{"model": "image classifier", "dataset": "microscope photos of single blood and bone marrow cells", "train_examples": 194171, "image_size": 24, "crop_scale_min": 1, "horizontal_flip": true, "rotation_deg": 10, "targets": ["cell type", "smear"], "num_classes": [17, 2], "arch": "resnext", "norm": "batchnorm", "activation": "celu", "depths": [3, 3, 3], "kernel_size": 3, "stem": "single", "avg_pool_shortcut": true, "dropout": 0.1, "widths": [192, 384, 768], "label_smoothing": 0.05, "loss": "cross_entropy", "init": "lecun_normal", "residual_init": "zero_last", "optimizer": "muon", "muon_scale": "match_rms_adamw", "lr": 0.0025, "momentum": 0.95, "nesterov": true, "orthogonalizer": "polar_express", "adamw_lr_other_params": 0.0022, "gradient_centralization": true, "steps": 18300, "batch_size": 384, "epochs": 36.2, "lr_schedule": "linear", "final_lr_fraction": 0, "warmup_steps": 1830, "weight_decay": 0.04, "adamw_weight_decay_other_params": 0.05}
Rows from block 6 of a small image classifier, named by matrix and row number. Rows with one number belong to one channel. Each number is 128 + 24 x the weight over its row's rms, rounded and kept within 0 to 255. All counts start at 0. Numbers have three digits each.
After each channel's rows are labels from the 100 images, of 14848, where the channel reaches its highest value: "top examples" is what is common among them. Only what is clearly more common there than usual is listed. The data: microscope photos of single blood and bone marrow cells.
# convs1: grouped (16 groups) 3x3 conv, stride 2 (model.blocks.6.convs.1.weight, 384x24x3x3, each kernel summed), inputs within the group 0-23
# convs2: expand pointwise conv (model.blocks.6.convs.2.weight, 768x384x1x1, transposed), outputs 0-76

convs1.381:156072142126128109110135159103142139164118121124149164134154139104080145
convs2.381:157173124148134165154101105094139144141153107130123134127116126144158121120150144116126167137147136181115108139171115138158093140132107141100109136175115141112118123114141171153121156093204125155138132125108125101131118134143107103
top examples: cell type: segmented neutrophil

convs1.165:110164091103137097122115107159138150109165118118142136164162135111083129
convs2.165:117122145130144144137177125120150098125109138045158152165153156147120120116141093073148108125138136143163120126110146126087126171120093096125113190121092127149106126169075144104127163117148122132089099144105116110134157172135144117
top examples: cell type: blast

convs1.59:145132146092148128128127118143119169079124196132114113141111102151115125
convs2.59:107149116129126142161125107090149141136099116077133079119116132134145138118121128146094117136120151157157138109117122090167126101132126122123117135173068139133141117137137120151114089089126114167129095099142116141125167121181150136
top examples: cell type: eosinophil

convs1.307:130106174120153136125137124142117158132150051116131134126112143160106103
convs2.307:157136098148119149109117112125121135159129139112148141161132081146162158142108152143133131153134150158132087121118095152157118082151118152139146134165131087133131114096119113123114149108077124096138176122107132159124084140141145100
top examples: cell type: segmented neutrophil

convs1.148:140146061118123165101108115101146141113126149153153126138166142113100113
convs2.148:138091120146097103118162095141114157125111125087113127126190142132104111123132147107147119166148134115120113134110063093123100123140133073133142113141099129102152165141130125121126134156162100117157070073150119121117138163122122157
top examples: cell type: segmented neutrophil

convs1.141:097126116118133112167150168149169153083113140135117141138109097147089133
convs2.141:119137139133160122116103121126124117137128142165117152079117194123155194123100146218129154139133104147157107149134124145088126112082140113139151135131120123091168093138130138158151091142155136111122129106169136143113125126109120129
top examples: cell type: promyelocyte

convs1.174:147089145133148124136127131137137098131086116093128176169115165125100104
convs2.174:126115144183110114168137108102122150173154153113156088127112111147129149125108187124147118173070130157136112099119155149101129138128132144145096150139143108140120162146120124143099181122144152150085176136117118084123145133124119121
top examples: cell type: eosinophil

convs1.151:146123186092122099136133144102120092140108117147110148094121168138113155
convs2.151:124137147155116118077107121147138136133162142125109112121095126118115144169155097107099112115128123146117123108133134161116191140101145165113102132070087111109117167084135140120110158087119153145122140200092139172128119115161119071
top examples: cell type: segmented neutrophil

convs1.86:110113148113146132115093150114106200092151117116122157156131131140152122
convs2.86:174160104149147107149169114098120140115110133163150124141118141075184174110129127145148112136121113127090140118127162114126153122100114099106135120109112135121172094117166106110078159145118085139129140133136143116116124128107127117
top examples: cell type: artefact

convs1.325:118115125101106090147114130106139174178124163150098108152150140101137123
convs2.325:129180133124143112135147097113159096160137114171154108088104116123078134115148135137137073081126103106136121143156136125152125136137116113125124143141094121120122070133120153147138132133133144097101120107094119146119122176153151104
top examples: smear: peripheral blood; cell type: lymphocyte

convs1.88:123130113111153124105156122076138127145090120161146152161111106122121180
convs2.88:161138124138110109108156106163129098151126143157147130116101078105146121139131114145144135135116156110114177162116106136140156146131144102130148108107094168110124121104152121149091151166156100138112106158110114158115088159109089114
top examples: cell type: eosinophil

convs1.56:127085156132140138137116141154171120152093139104147110123165088102095124
convs2.56:134146124137134105162091091113139125135150134072153092170093137129085185137109095120098139144088115113133112119145140116126163140127123111150152135138117095129097189143123113120115110142149092126171105131122119115126124127120110136
top examples: smear: peripheral blood; cell type: lymphocyte

convs1.294:146149104117084123095150126107111160138114150151153087110136105155160158
convs2.294:143127102111156114139159128146119126098147134097119148146115045122129155130120059069126128127093160110128137151113140107134129127122119149100139154119139129122136123121063089156128114148111143100131162145157123119149157158168175131
top examples: cell type: plasma cell

convs1.63:108137138110137126086136138120109096111088115144177148093150139176138130
convs2.63:092112141114151123131075106152122127121101131120120123115127098116136132117123091170136116149132119100124084164146130157094110113109085123131115122120125158115121145099163127113132177106105109150093109168135144061133122154111156086
top examples: cell type: plasma cell

convs1.201:121118145158154167131103096089131117154160163092113116119121156109121162
convs2.201:120174199124137125096112101146124106166127137135138121079117058088136139112095145114149092152137156092127156123154057116148139144109165121137145143139130129138108190102205122157097049174103108145130107110099137141118160108133138140
top examples: cell type: plasma cell

convs1.196:084143126144143123084143128125132100123179115147105125164117123091149163
convs2.196:108147156097095123130121149168131110149109137155185083151108161126146088139140116147109170115135138148121127099142158127181127176166190182136085115107123134113167116152102131142101101119109117111163137108131127100115096115134165140
top examples: cell type: plasma cell

convs1.4:128181137131160101114103114183124104145138139109146144123082152127119108
convs2.4:108157136098132099130112088143143136148126116127143127133098170131114108131162146155134139133160112100163120144113109159110141124112119108114132129124106154124150161128116115136103148101136131102119141109137137144148120130130152057
top examples: cell type: band neutrophil

convs1.326:125141159148116089103148101126167135123145159126101105123097123118122188
convs2.326:109153144114146148144105183103136119138158097085160138135138123176127132102157196118087145152139144117112121130087142115128136102112086149120135114159126135099144090132111109159151152203126111109147105108134134156129081146144129154
top examples: cell type: blast

convs1.91:130141136129130115182148080104154118130097087155107135125141166153114137
convs2.91:103102140052147124127135189137135149144185116161146108120111143156135167085108147119154119067146135122107134091121100111171136133125106092142106101111131118140096138166123139135120122146086089109162104110145125106132133123155094157
top examples: cell type: eosinophil

convs1.220:161134118153160094148156099085131122145099121151122142161119078141121119
convs2.220:156099106135153134164151139122130153105125135138168161158095167119136129147137115201137156070078116180130115124172144128176144081117154118109123111096143187100134149134136138126152160144129100105112109160073127163137084129139115114
top examples: cell type: eosinophil

convs1.30:148127152163105118121119137074099144113122101135075145149134139105166135
convs2.30:169144094159107173067144140133125163135138102100108107131140207126122119120104113120120143100126119108143108133136138148135056153150126137117104119118107118119117159123093112107144144089139145153143103128107108096156136107087150149
top examples: cell type: erythroblast

convs1.57:120132122149135157148147120134105127105122137128104084096131156080183153
convs2.57:177138113091081129074171127089136127098131127130096133152150113109075119120116153137101120170130117086135096097114158130136099129100157106115126094120147084128099144123120164142140152152116134143148073176066140151124146094132133119
top examples: cell type: eosinophil

convs1.192:131123127079099133152143167080127124089115129154130178126115121145147120
convs2.192:103123146162120127161119141098113128107117110122168147128092093122121108093147161212112148159148150120096196143137127129130167104113126169131133123150139125138155101124141147110097165116152083151134136173087138119145171084122137154
top examples: cell type: promyelocyte

convs1.168:107148144128146102115119144192150145147127131089153135076132150130108114
convs2.168:093147122121159151110149128137112125074158126167121154088130152130127126166122157108163154122125125118124113157124111087153148121132130113127130143130099132145137114117154138144106103187124108068110115150174126140126107143108104134
top examples: cell type: eosinophil

convs1.185:135151128112148144144150135082147102151118122144136080088092140160131095
convs2.185:173128123164115132119162131130116117104114125108125071087147147113098128112103095126050159082112135151099160108150131099135171132122115110129117127097178129139069097116159104100113146087092140154109127144137127127138130123141130128
top examples: smear: peripheral blood; cell type: eosinophil

convs1.363:150097123108166140131122129131122126177095127153182091116156102123121141
convs2.363:090090146144118125147101106152121141131147160180066140141117121107087118138142137109140137136144129091145188108150140139166106121132099141123140150147156134169138119112153105134179128149129100107139132097115131141137146163113119135
top examples: cell type: erythroblast

convs1.215:120135147128160116182142125113084158088105107101131111145165150126129116
convs2.215:109127113161148098142167140132126092118151127106143123139152121131117109121132154141146150091108126114143107102171096146126139152128146167099103052141142138120133095127112157077089112109158111112138143109167131153150132165103136170
top examples: cell type: segmented neutrophil

convs1.324:159131152177147080099117092155134128109153145121120115128096132123125166
convs2.324:077129139142081135067117147154139104120125132153149116130091137131108128097102126155077103129164154109136152101106146144112166125128120132116095157115143126146069132143083140104173078116081178163135128147147134150117123137159162100
top examples: cell type: proerythroblast; cell type: blast

convs1.237:119132136115112133160125100125150117170108147121162093129137125110173070
convs2.237:125166100121135143155166116146141152133157142137127128123125137148106100148091155153142078112142104136136168153122153117044127117127141128141118099111106123153145152131141179132134080160139138139124116128161135129129119124128077128
top examples: cell type: promyelocyte

convs1.106:113159100122079106161136092101155098164136151122143116155104134148142134
convs2.106:123128125180099139098121141128129130140116132146118091095109103109130128100129112132121135171104087149122160115121148119091119116142147134126123119106147125137101090103132114122156130179125110081150152101123109127111074115119149089
top examples: cell type: blast

convs1.344:131148154167121128117135189132099141159104148113125083122126104101102130
convs2.344:158146146120128101129127115131148126174135135134131102150196144151144121147166137158088131112158137106122103119177119123129137117144126151168150113115081158100134141146146125153157114108128123112100161115122124145126122125107151204
top examples: cell type: blast

convs1.16:147176165125125106133136171100116125151135161132119096129071135116126117
convs2.16:141098123178118128116126153160114125120128133133154109116162076162181109116118134114135055151131139154162189126083152121162135110136098155128133141109136092157149109157113149081140137134112111113100129135167130163129133117157168120
top examples: cell type: band neutrophil

convs1.157:145127101139158148099129126085115131132196117115104133106149147121086126
convs2.157:139169150140102124141139111144135100156080149118091111112137115066125100175119158136067143152127129083126163151142097146119129145143142115119106141127150075141159134123118121104129097124115176123101112152100141129127189158123125149
top examples: cell type: artefact

convs1.132:126132130075146155088136126103080134158128123153136115135117177155114136
convs2.132:155074121114137172144148162156152104118139118092162129137094070119099116102104144135102137125120113103133095124180151127089096098103122141135141157111109109122111150173083121082140108082141148128117118147149140155134146155143153100
top examples: smear: peripheral blood

convs1.189:146130138134110140068153111148136181106162117108139111109098114149140150
convs2.189:113129143121121094141108060102126108157151112124126117115096141140108127120128100051139113159120121142119158120166114095125161111130099140135139138153161123094105085107183147102112120094128156102123117142133164077146106135125137154
top examples: cell type: lymphocyte

convs1.370:154122146111185139128130151102134166129120114123118155131132122116122056
convs2.370:120074112100116151153105105133109113100155125090150152106111097158156188123131079110167110148115127120089124147139121115160150071138132150149157136188130099114131168111178142101150147143124116162120090158139128163143151142189132149
top examples: cell type: segmented neutrophil