config.toml
rotation_deg = 10
stem = "single"
label_smoothing = 0.05
loss = "cross_entropy"
adamw_lr_other_params = 0.0022
lr_schedule = "linear"
Rows from block 3 of a small image classifier, named by matrix and row number. Rows with one number belong to one channel. Each number is 500 + 40 x the weight over its row's rms, rounded and kept within 0 to 999. All counts start at 0. Numbers have three digits each.
After each channel's rows are labels from the 100 images, of 14848, where the channel reaches its highest value: "top examples" is what is common among them. Only what is clearly more common there than usual is listed. The data: microscope photos of single blood and bone marrow cells. In brackets: how many of the 100.
# convs1: grouped (16 groups) 3x3 conv, stride 2 (model.blocks.3.convs.1.weight, 192x12x3x3), inputs within the group 0-11, a 3x3 kernel for each
# convs2: expand pointwise conv (model.blocks.3.convs.2.weight, 384x192x1x1, transposed), outputs 0-76

convs1.98:498467443443514484532483487526536541495538484484444516470517532473532579513500542511521477531503550521497522558485441470508458540584435493492488472495509476508518461448515446491466449539478524490446504466495501585503512575523618567517532553393464499497470459462555512570491529460529433508562501542574532466432459496441530466
convs2.98:430539497559633540551486517584502528465564525464511426481528496526528404525511444543422460547534503502472532414474488488515469422603515490487538502535478467559528562486496586454599465487485454531416464457498498513518480475515563506
top examples: cell type: proerythroblast (31)

convs1.40:519547518484538516514507477436524470495452437556515471462516561485524518484519511512535475473474548509535505512428522473499500498482482518541469483488494515525477503557431583497520521434516488548508445523492575511500622497457497418488430489627487496478474447436545504508545499483519454478541467495550445440434461528449587557
convs2.40:559513515526468525478496463473459487511482503483530591534485557448526477483448528472460574484518544519513531482485528543446494534409542488582497503473506506523502457490483518470481574470560463484481477451491555508480449471493532512
top examples: cell type: segmented neutrophil (40)

convs1.46:495470492504499476482545515478479495455471453473592491529503496525468458464472485480530492544528503513468445491558543561539445480553438456502437523470519566482468543427572472495530555570481526469484492563519495499539447431472530558551557562445536533442463513507497500491525452454458500482533446470416472518612519479579542500
convs2.46:509491520476492643541469491500453484535501501515511577503508538537498522544482491478497523471441486538449529465474509529525515484539504494494483518456521497479543519459479542460504429509559533511509456533496448564476528481566528535
top examples: cell type: segmented neutrophil (58)

convs1.115:471539521575508491563514545470520478529540522500489540499499485510602500578450523407457413445483405480452415478510487476501489498571523488573502474536482563490442518457459538569510517526560456478479487494459493483514487477488502530490483534487604519469541566484459512432466463519538510443551548463519516487447530474475525470
convs2.115:544463541539476450462509533487398491542464498576513400429547524516476585465481499584448431525473443481451481541547488583486464487454544494496488512509484474502486533476531436485495524481500505490525483516474429486445545519491468483
top examples: cell type: lymphocyte (35); cell type: erythroblast (33)

convs1.19:542483447483492432455515528501467522456467485458440495490438551438446490500511558490540464544506495504531496524475496509433481459465582534563543505468551558489556492477573480484564464529516513475468540529465564484489527529498580585475539561436553477510542472476514506503501462428544559452552473489496494533401568462484534551
convs2.19:554534555500515464466481502544497527506512513502511447467495406525557577498548496444458536527482494473523509527554485461519495515454539501491484514428507512517479531458551439522515546599482524468452552489539545523572513527555526543
top examples: cell type: erythroblast (33)

convs1.141:420467472416548383515570566487512520500511494498472518484487598491532455481562531546516511509529520485506467498516535510474521487481473467459474543487461520576400490493571487492438501519459486518545478508492511543444477488556502496532496493513483529441434543479467510519515490573435481498446508542613491503562473432512567486
convs2.141:506458524532456552500522488457504494512484503470502505523475505526514554529524505443525512464578462507548574573483496496450493462506500503657467466536498489522521384501499447467499474535566502510569521506426502495504531509507518497
top examples: smear: peripheral blood (37)

convs1.182:503530436490522461438508452509431568483459473477447542551547575450449604483448469492509492456571489483487496460493540486483519474514508494556499472492475493543461510444429566460574595553515534525478429470534492463507466451496454483514495521578509469510483556421472481562560508567508465537520533485506547528467531508471476535
convs2.182:487443409512452491502517415491414551483502475515439512439472498492461561492570495501475462504491465446467592535519489517503493478473435524444481505525536557491473563496523450506478488609499540506541489539436506615453546544494555515
top examples: cell type: segmented neutrophil (54)

convs1.112:492501481493491522485480473507431499484548490470473469442555598475561531510610394530545500641438470485518484542521469495440507537515475503486453452451478483548533540477509494484515438476496538500477491493494511454483515515517468579532491505468531555506494432434449498489485465471473479499445538531478543564571568519473500447
convs2.112:461539473498508487471514446532523516478453489514458552503494500497563585567487441426485459478409561411538459449471448539471584486454519493430525472566520488442495400589552492551545484534536530474510512533491532433492505462506469469
top examples: cell type: segmented neutrophil (64)

convs1.1:463430474499516457481493466567477395584436519509527528499583530536515477583494473433554535442488522493455472592503458531538449580507468494486470467436498541541487506464500529459451517533507514491520459414446545544516466484454552518503609510502514538533509457476441501475497528588451526508501479523482485506487508512487463497
convs2.1:514462495476454509439515432487522468581489508464459526544499486496582510466493473529507507464538460474502494555457479545527473507464531489504483458465500408482520545472542402477559525493491462543564540405493533448530515571499522459
top examples: cell type: erythroblast (63)

convs1.190:530566498534467454517533520453469454478482478450541539422481520453459469447468521506502517437483457499464510478507521474469510432518444519442494505522463494440497541456553586509438490517532481464497577538524485516478509541566566558460548482462566519495573473483554477467458514519501484576463471494540601472593530460565500459
convs2.190:518450535501549486472475486571491472551491492509544487474490448459480495510505532530515477514438462483453487472580504478466415556478420506571474498482492469508463415544531518491502480511508520509507524582464521472540495562538481523
top examples: smear: peripheral blood (73)

convs1.167:486501484545503549531466501533429483459527518494430468516529543572460535527474457475435521503451540446450455590505418547506457503508444533555461543557485604469477543527527516479435553537500524487466560540488548486482559522540468490514533533540430471496511500475504506517412470443514476514453459502532528558490500420462555536
convs2.167:450535497472526556474523500499476494545501538541508605584540497456505491484456506498575452486556496446433550494473476462527467482461470521509499520530504442495456466476512572534474461467474519516538539584498516506514488434498517506
top examples: cell type: segmented neutrophil (80); smear: peripheral blood (45)

convs1.3:530458563550421509525476602476438459442500536490451518631504432537498433487517466484471527485493500534535501523568492527458510489494496566517566582539510487433437506533522512538509411516484428469540486454567415516499536481464566536438520487491495497520472473506473475541510461482472519466546484541520540467479501505510504529
convs2.3:545469484471471480582453415626528540471493484543569525543506499518543500536507544494509467484571485522506547480515470470500490553416415462507475517501501509515528566557490499393474482550442567498496530463479502491514575552511532453
top examples: cell type: segmented neutrophil (45)

convs1.155:547523452598499464588507442526433463519471519530483481513460508459536485506456463567638600493480461541445465460545568499494587489477467508443495451517527497473566469502495464536479507545470493494466487507480483507508508510426485527484522474522421417432478485481477521523535522507533497495480525455485475515474470496510574567
convs2.155:530439491489516494559540495468507503467505488482484471535496561429523437563504536508493564567537499499516403358454454450534512545463589483529475511468525499524473572572483496548485528481594458470560431517498507521453476513414484460
top examples: cell type: promyelocyte (25)

convs1.88:443452488467443466485518521533507488513492471499530468455509451520580493544476459509549574467451469489484448500481531482466455501491533445498537462515586450562551490519531502454597502453539469545456484577423515533501493549481483446599464584554529502486499519454504484466562503478494473435503554439545493499481521550452421495
convs2.88:531505448482499565523476510503484494383530481544468534496507438455560566558459452508528562502456513530492506505449465467489487469482538491446494469573535502556529528473499441557495476510469569480530503494532486458498493502513479512
top examples: cell type: segmented neutrophil (58)

convs1.134:564464439529436536585563435454474508475519504468557492513617493544498443550514512478510516514474553439517511469560487502443493453503471482499541512472511570412450474479461499454473507494524490479490523457479501462490514495575537469556520450497508492458491523465454561438499526498499487429513570557510469520489417579510430533
convs2.134:486502524512448505497456451509471505499494483512522471455493515528517471468545487522448439565548474487509526612500490552503514460453452520556486501527500499471527480405492513505506494414510478449491539528590545487429561524538477522
top examples: cell type: erythroblast (33)

convs1.136:439578537471491500492378566503496491503536532464444471487514475484475575533494499606475492531461573478485513508433495521531492543493496554451467488535464524506526452503442499450457491468515510443509419493488505471545548471502492513472474530550409501508436510548531463532480483560538507560519577479536534522571432499470469569
convs2.136:505450513567519493478589484431628551455527528475533417565488544478509525550476529482503529487603530513408507502499463495463378558495464510541525515423515451559530566517528492499501472524579465491458500479470577515521547579507511534
top examples: smear: peripheral blood (52)

convs1.82:436524501552503465488480496479515492502497499496465496532614508572577554455500406491576561576531536522482424428519524430505531462450519552459418522475504520510505482451461467505510536503505444569510477451485479522473567495581513543458528467475531465470473509499514527551499500502481453394535489485494487469545434456509506497
convs2.82:502466529470515516519443453477495474495468503541503548543502538446491439516502420494548481521532508528464480486504548538535498464480527469523503485473470496472490554464518482482464450476533468517410544589523467451537503560527559508
top examples: smear: peripheral blood (42); cell type: lymphocyte (41)

convs1.38:480546531534487497529459502490519572513494544468524442451440498461548491477555470549466489483492455503530501450587440469557541576449553545450529587474480529560488452482460515513461504496590505426587441500463461503514438559493466503508464449456562550472485451532457527481449510504556497539495481543523466456520541533500449522
convs2.38:473496491487534474569535461491395550482505481478428523574463458506495480505488492476486496476455365480545424532446475487480548433478474540500489504521526498504517519555512524514504484441474548453522526524499466407468457479447463453
top examples: cell type: segmented neutrophil (66)

convs1.24:562468487486494465455519514550471494511545485530565513428461503434553570510482482506498508463440587572570488553525465538476504499485534463553493501453473498541539445442495469455472581603506522554480506545519466414418467504552441509496514578568460507487542526461514423484495457470476453494496490474508461486523471538470518489
convs2.24:527502430491542479536540491504484547466468457551527477430479478540569367500458507479539463540452428546528463515489562472520615459498527518585508503555505510464474509459504547535466499529489422503521502433517458576557506547558459466
top examples: cell type: eosinophil (64); smear: peripheral blood (43)

convs1.20:555534484537515517454456425509526463515472447571485482496533466483467542402520464503482462518546500546511407535543524530548499533488392509540501483412439479517562562469502466510456468536563521513520539524448509513450474479532490489471514547536460466516495451540512501461495526484574575447518504466579554512471498435575513519
convs2.20:537482526515488510439549521572441488423484494542499514520522495484477488525471470416501473566515509525491507507475470464545467517465532488458503481524493496466517449504507495484504520572578495574503472499469415483548459495477520503
top examples: cell type: segmented neutrophil (41)

convs1.128:502509535609507466524547508538472452463484475555587522511469467517538493500468453581577482528511514534505493558537501437443508490530459478443471457551510527472548523452491550426403527558518465535474493497437539544561481507528497499454510511551441509488450537492527509529458496455442557487458475413565455503530460453517539519
convs2.128:476407540514580492532514516468455495462475498535574536493475527520507407553480575548478449465396487481532643541445504512507542510535544455527442505541502541541510454518420534489440382568481436496472468500470569464528480526477493498
top examples: cell type: erythroblast (34)

convs1.99:441480506472477481484537506507536548526565566523534348511562489497468538466474531527512465508542470557433429470436488511470466519542528493498468509500471484510463415474477467519464521485540450481463461461504540556500566554599446569554547534442456443490456520491458535537446531501568547518502470468512475497497486523515511515
convs2.99:464564514541518523529472560468568473509517461458497387544517551598509463495571504477477441488568537424508506512483519377464588532575517457494530499540509492513461437484524542498557481416436475495449483510475501484474477534530481518
top examples: cell type: proerythroblast (26)

convs1.31:432451460497511453526484450485437496478533495491491481512510497433470551479469548550486531556575546409432549460531498569540472512473458484467456503574519527418525467556518499482519462421541516465491461511473473563520561571593528524538432493550483538485467479523488519468456475582513495487459529504490462545451529502560465494
convs2.31:450517472528429500500510511493578492475468534513550424567517535459458493500398466489497447578448437558506488503520442475544443512522571459545445477539483474487550457487539571450465593485533487495448494435454510516516509426459476494
top examples: cell type: eosinophil (82); smear: peripheral blood (46)

convs1.5:520466419472473539508470570533482479465475591480508524542564429528513510526558454518492503493494467496491509517578529459481552435472521477453495468478548527515521487437577486540612489466416477595571460544488422495470510460551497511543447553453469500552475488497512494562529470520462464521432476462500471480510453473509526504
convs2.5:516480485587487455511489456530538479562519450507499596480467500518443505503555602533460420530525427464535585509485546483529574517512486514492534507493499521488443486501465480516496525455516475447502481474520482506506441467462491498
top examples: cell type: segmented neutrophil (60)

convs1.176:510505526511492487536529483551504462499528460512550446501535512477591429577471470457524501462500591527425550483460521501490510492472507505473455522525416466475487449532565460545570517457548520530450548547407546522516493500519500479510485514495507468556532421524594428510477513452485536455434517464445517561427487544510466526
convs2.176:514526500518476562539498569396480446511497489495502552447475506535504507473464559495442435488445524503529477478581520479471512503517443569574522485411467560515531473408508499512454459519597447480572427532558494513491531523498479464
top examples: cell type: proerythroblast (31)

convs1.52:490479498522510477520491442476521521503489542487488443562553549572529463527462502553556490505528499520521499479421497560447497485481575446461514402555573479571500546468486452485521474479484431486579499533487528532424504479472457491422466472485501489524488489501505466549559503512514486494605513456471408453565490447551566508
convs2.52:535525514539516525427488447492485491526497447488499527527453527565500472499493518482563441476417538499434460485448498493516505464507579513451533471512502595446505482498470512464499423464518570489519441523537543480448471542535558554
top examples: cell type: proerythroblast (26)

convs1.97:541552559565551569466398433585586479543545495477457513496525526450492502500492496460476534436433520566487555458486532480508459516505460483506489426505483503543538426461574463492518544565485475508551561469458490463498543570516526524505528452554454436451454502456546487474498481452506493513523480522483439465512468464531523500
convs2.97:472446540552462510487513550425515424475545527505466509444483501481431451516530470511538567506485545527527468530488474427536403522474514485483497509429514497493493549456522505493498556430513438502494485485544482508552536495480556458
top examples: cell type: plasma cell (28)

convs1.100:542453469534429495504511466491509510500505505526460469466444539472501626481438489584493471524534474515476546526544454535482434564488436492492469479526483519508515520491503547466475462524520529482495459502517527519503528625541596513417489501495443470534572565498464539422562496462539484416545502520455495471446521503466523483
convs2.100:556496532470497448484473551390404553581532520486447432463516521455515511410562505570485437528466459454508528425398516444513571499486513517474515460520470550445532523499538555506567554492570504484539498577527490512512433421529505487
top examples: cell type: proerythroblast (34)

convs1.127:486527535486544457515491451488558539544556522469472542464476533466527482429518529425444453522547476500499528524557582540517541497453523491515466513513524503514537497571536435406559385473486506479486540525513441490468524502442456543479456518548502478559454483555477475497431511548457434525445462543505505524581574537493479498
convs2.127:521479543475502541526549485530474529511476500508486392456501602522525534531542550511494431520540512475504478507529505537526460423433474531478507506551510475542533477503525554494534463496464517493485532491515373472505517493484522510
top examples: cell type: erythroblast (44)

convs1.27:557572565522581536442502448496517461497459506468450487491450461444486527514498542525469519483482537508546570514546483525524445535471527531562511532510458484503463507480459457437530547561509443517529503528572418494470489490480453493519533489522460473474512459557433551598476499429471523514500504468551520456535549392572544497
convs2.27:467479474519532461523537476600570510474527499535506560442504543542514397545457501481512474492509499478503491541541547479527452452587529510551457476517492523537477555524493516444478490494423486545466502476463513491515524568462459508
top examples: smear: peripheral blood (35); cell type: eosinophil (33)

convs1.6:466599520546544517505498523440523439501484477538490498422487467443516446520509460477498556502547532485462446537479480519523478500479539457458518507494470492464548599502415563468459603449485498490395500526440420508590505568476458534464493532512514483513482488514575444491485506498539457510453529507480557540498554471489506520
convs2.6:480490503468563486499538481500482457483546474484480471567453471537446490459541462573497483467497501513454538491529530500464472510527442454550477503451486445467512458363467401582507464480543517509504509521535516533561435523542479515
top examples: cell type: erythroblast (37)

convs1.153:472501446425514567526430483416481628490481623596523433505490530502515527473508470469461534505480483485490486525484466484465408543490448504537431493538473447580543530528499486482476475502512556494457436477540518471497485537490485504510503493515529457546585480505500561551535502447523537478483530459499519486542558475464506528
convs2.153:522530548512422451455520482534484452512473538531464519538526506530582489515505560462506559512492567537445551566580477509457496469473529528466470507566485575491503590557491541507508492466437514529487488508493567525477529454456465502
top examples: cell type: erythroblast (41)

convs1.0:509587593534566430530517389463448500480525540464478531518562436531505496531520488473494505457472514473571453471507510466548529454514527492543507480495482454469495500507459507525438530571493512464459477484514523461464509493505542460573493522459506493425421484485593614500504540529535526517470485465435479538463498514461469570
convs2.0:478553506510543476488523531477540510499515506498466501486526536497431531452567443499475560489504499514467525596584513486535528498503433504515532527470519527526561514476507567482535458460453453517497560542553499463467524494471506514
top examples: cell type: erythroblast (44)

convs1.7:526539456506420502412471570414474477456387487479482483509550520466502543444519455528503506497465518488458488534445491493529531521514461499542504532482539570542462480460545504533490484600424403513494546515481513572423527491504419498524503562483500491553524520526497462462600534545439527531479479489492524526493478487521470492
convs2.7:475384456493522479444514555528563465519500523412469468586455496473589501498462469522499486483567451564549500419515482512514531480476584502524454512455503528504488537538505404554444496442432507480424601451576513485497513480485492485
top examples: cell type: segmented neutrophil (81); smear: peripheral blood (42)

convs1.124:494457544531464494475478565546522546436476482469470454503551586517466491541462491533565450527510469508514533526572491468485440463498477406513533520447541538469549472510487501521467444582503447503446460452516535526525493458518486504488467464518491465518472537477494491517445508504606517480538491488578652473553486521466459454
convs2.124:537484473493471488515484511475578495435503510495512482563516462515476466455501525490590472458456490462463603442523532511432489454503490508487482502477515466414487539544479441466449422453487509470506487527510547478492499534497571522
top examples: cell type: erythroblast (50)

convs1.22:472472513537461477454542481517501583496543466480570457605501461554495442441492512521543523563451522525474450561478454492516485441488561477577473512584474499494457485482490466429483433485564478493457434515424462523530470459475481550460520535535525553510542526433551506485484465503501475522521547544484457495457490529603501531
convs2.22:519510514444523486470492546496448529479512487488536517534500502500445419529465506489443552529466542436466592458483521506483476532505521465490540492595508508479533513515516538507506528484555521417515541535495594542520514512499447477
top examples: cell type: plasma cell (29)

convs1.51:513476463510487473472523472522451495531457565435474557452500485504508459511565484481506398489543487535539556505492465504505492552518474504486440492520505483477509525416556500522462510544545533570395575560457592605442480478453457471483486461506476506462532465487524468532496526503599509465563588493447506509473499489495496469
convs2.51:521510535510494478455573545512528441481509497520487539512539527544443460494534527465510525509551499594509477524478485434506555558519515490497513512490498534522474482472602491569533506474521512514509481543495513500533449433459482519
top examples: cell type: proerythroblast (29)

convs1.187:528553467468526564500504507425507509462515500544424467469522461530549523424463504513488467507461490470500499427487500512515477519533513486529462538500534443501449475506442439523494540549520510520516499534552498498527428469493505460501507539503560612509622549501500386435463519500430504456516473499604544522519542492531467435
convs2.187:526459507528481520459505553472623523435544517549483518427464532484458524521481484443520493493445512539511493456533528446519461498468504450485516489495505484496477523527495484397504510493503448483495501516477463498536487492488515529
top examples: smear: peripheral blood (58); cell type: eosinophil (30)

convs1.47:542471517512472513559604447534503464491505483530514485478461519458459491543526454429468493508497498510510483531601538549489431558490455615557501595460502469448488442575527506472507504427470521578525558459502439486433448499482488471478498520536478484439533523489537506469520507527558479447511489476478546497437533522524434508
convs2.47:450514536493420552583505515553492450502516515531534545445499493458449503463479509541462585468539636498552461508534458562450518438456527504557493510559490495479542474519523514517527528538521451493537504513517489525486436458513473471
top examples: cell type: segmented neutrophil (66)

convs1.130:457530510524460536551513488519484430517570480485493456525517446544530509469542480505530495520470523536453540508451506501551473475470458481483547592510478454552489523553471509454499403500533478578447503486446514463545479468513502467492459560511472513462520544462499551494421474459543530429462559500596568426608557478472498505
convs2.130:525489485451514489528468495444513522474513482536386560523453509493463511471475442498479517490429480510498443483491555536541474435469486466472544469490466486411530494397483471487509489481481530496488446509512477494542583528511502513
top examples: cell type: erythroblast (34)

convs1.150:432468484450414417465525475476557483437527543490461557520490485497445562532506434418477472547501540521472477477507504489473450562575543539480576578519536476481503464484518492492529498554513524440411496497503493529521475501493528581479446533478512510434508536568543490516469420528445445507471505522547543551521551497526475550
convs2.150:461489452490543445502556552572550481495545510417481529514492470495496489489479503502449431469530497479527585521538474546489417559606516506546553497460504531550474502494536439556474469564426508480480565554472562517523560524533505502
top examples: cell type: erythroblast (47)

convs1.137:452490558542531481461559511532538505451507478490445508561520489496508548423469561448510514476486483563510496540498476465533506480491502493484476442477450518479514533505477460469495528540444605497485419450515501546525533450535504489436493506478470434474526501517524474488625580466541529579461377572473472518514462458502525530
convs2.137:465500498476458457570505496468547518503504449481542513466462517399481501467488505495498557478561510541468453594538558438554531437456461498564467482513507521502482473433474569498453538457512484479525476549546488511481550501516537479
top examples: cell type: proerythroblast (25)

convs1.188:563512493584522499502431489512509485585517543432444486475533510466504454437449462534473481522517482482534541489537504519447483540477479459475499503508494487512468468454462535542572567466427492524467489479516504506473451494542547496438512508570582543487493393474462479600429414519547463507521557526487483472441476562455503508
convs2.188:474499463535460499552466510605446510543490508547399572481510501484450462511433529565461582480496496536567504526501530478537496476455524538518511496575485465513484540568481516494498452496482412535552489498440490587447501507526497470
top examples: cell type: eosinophil (25)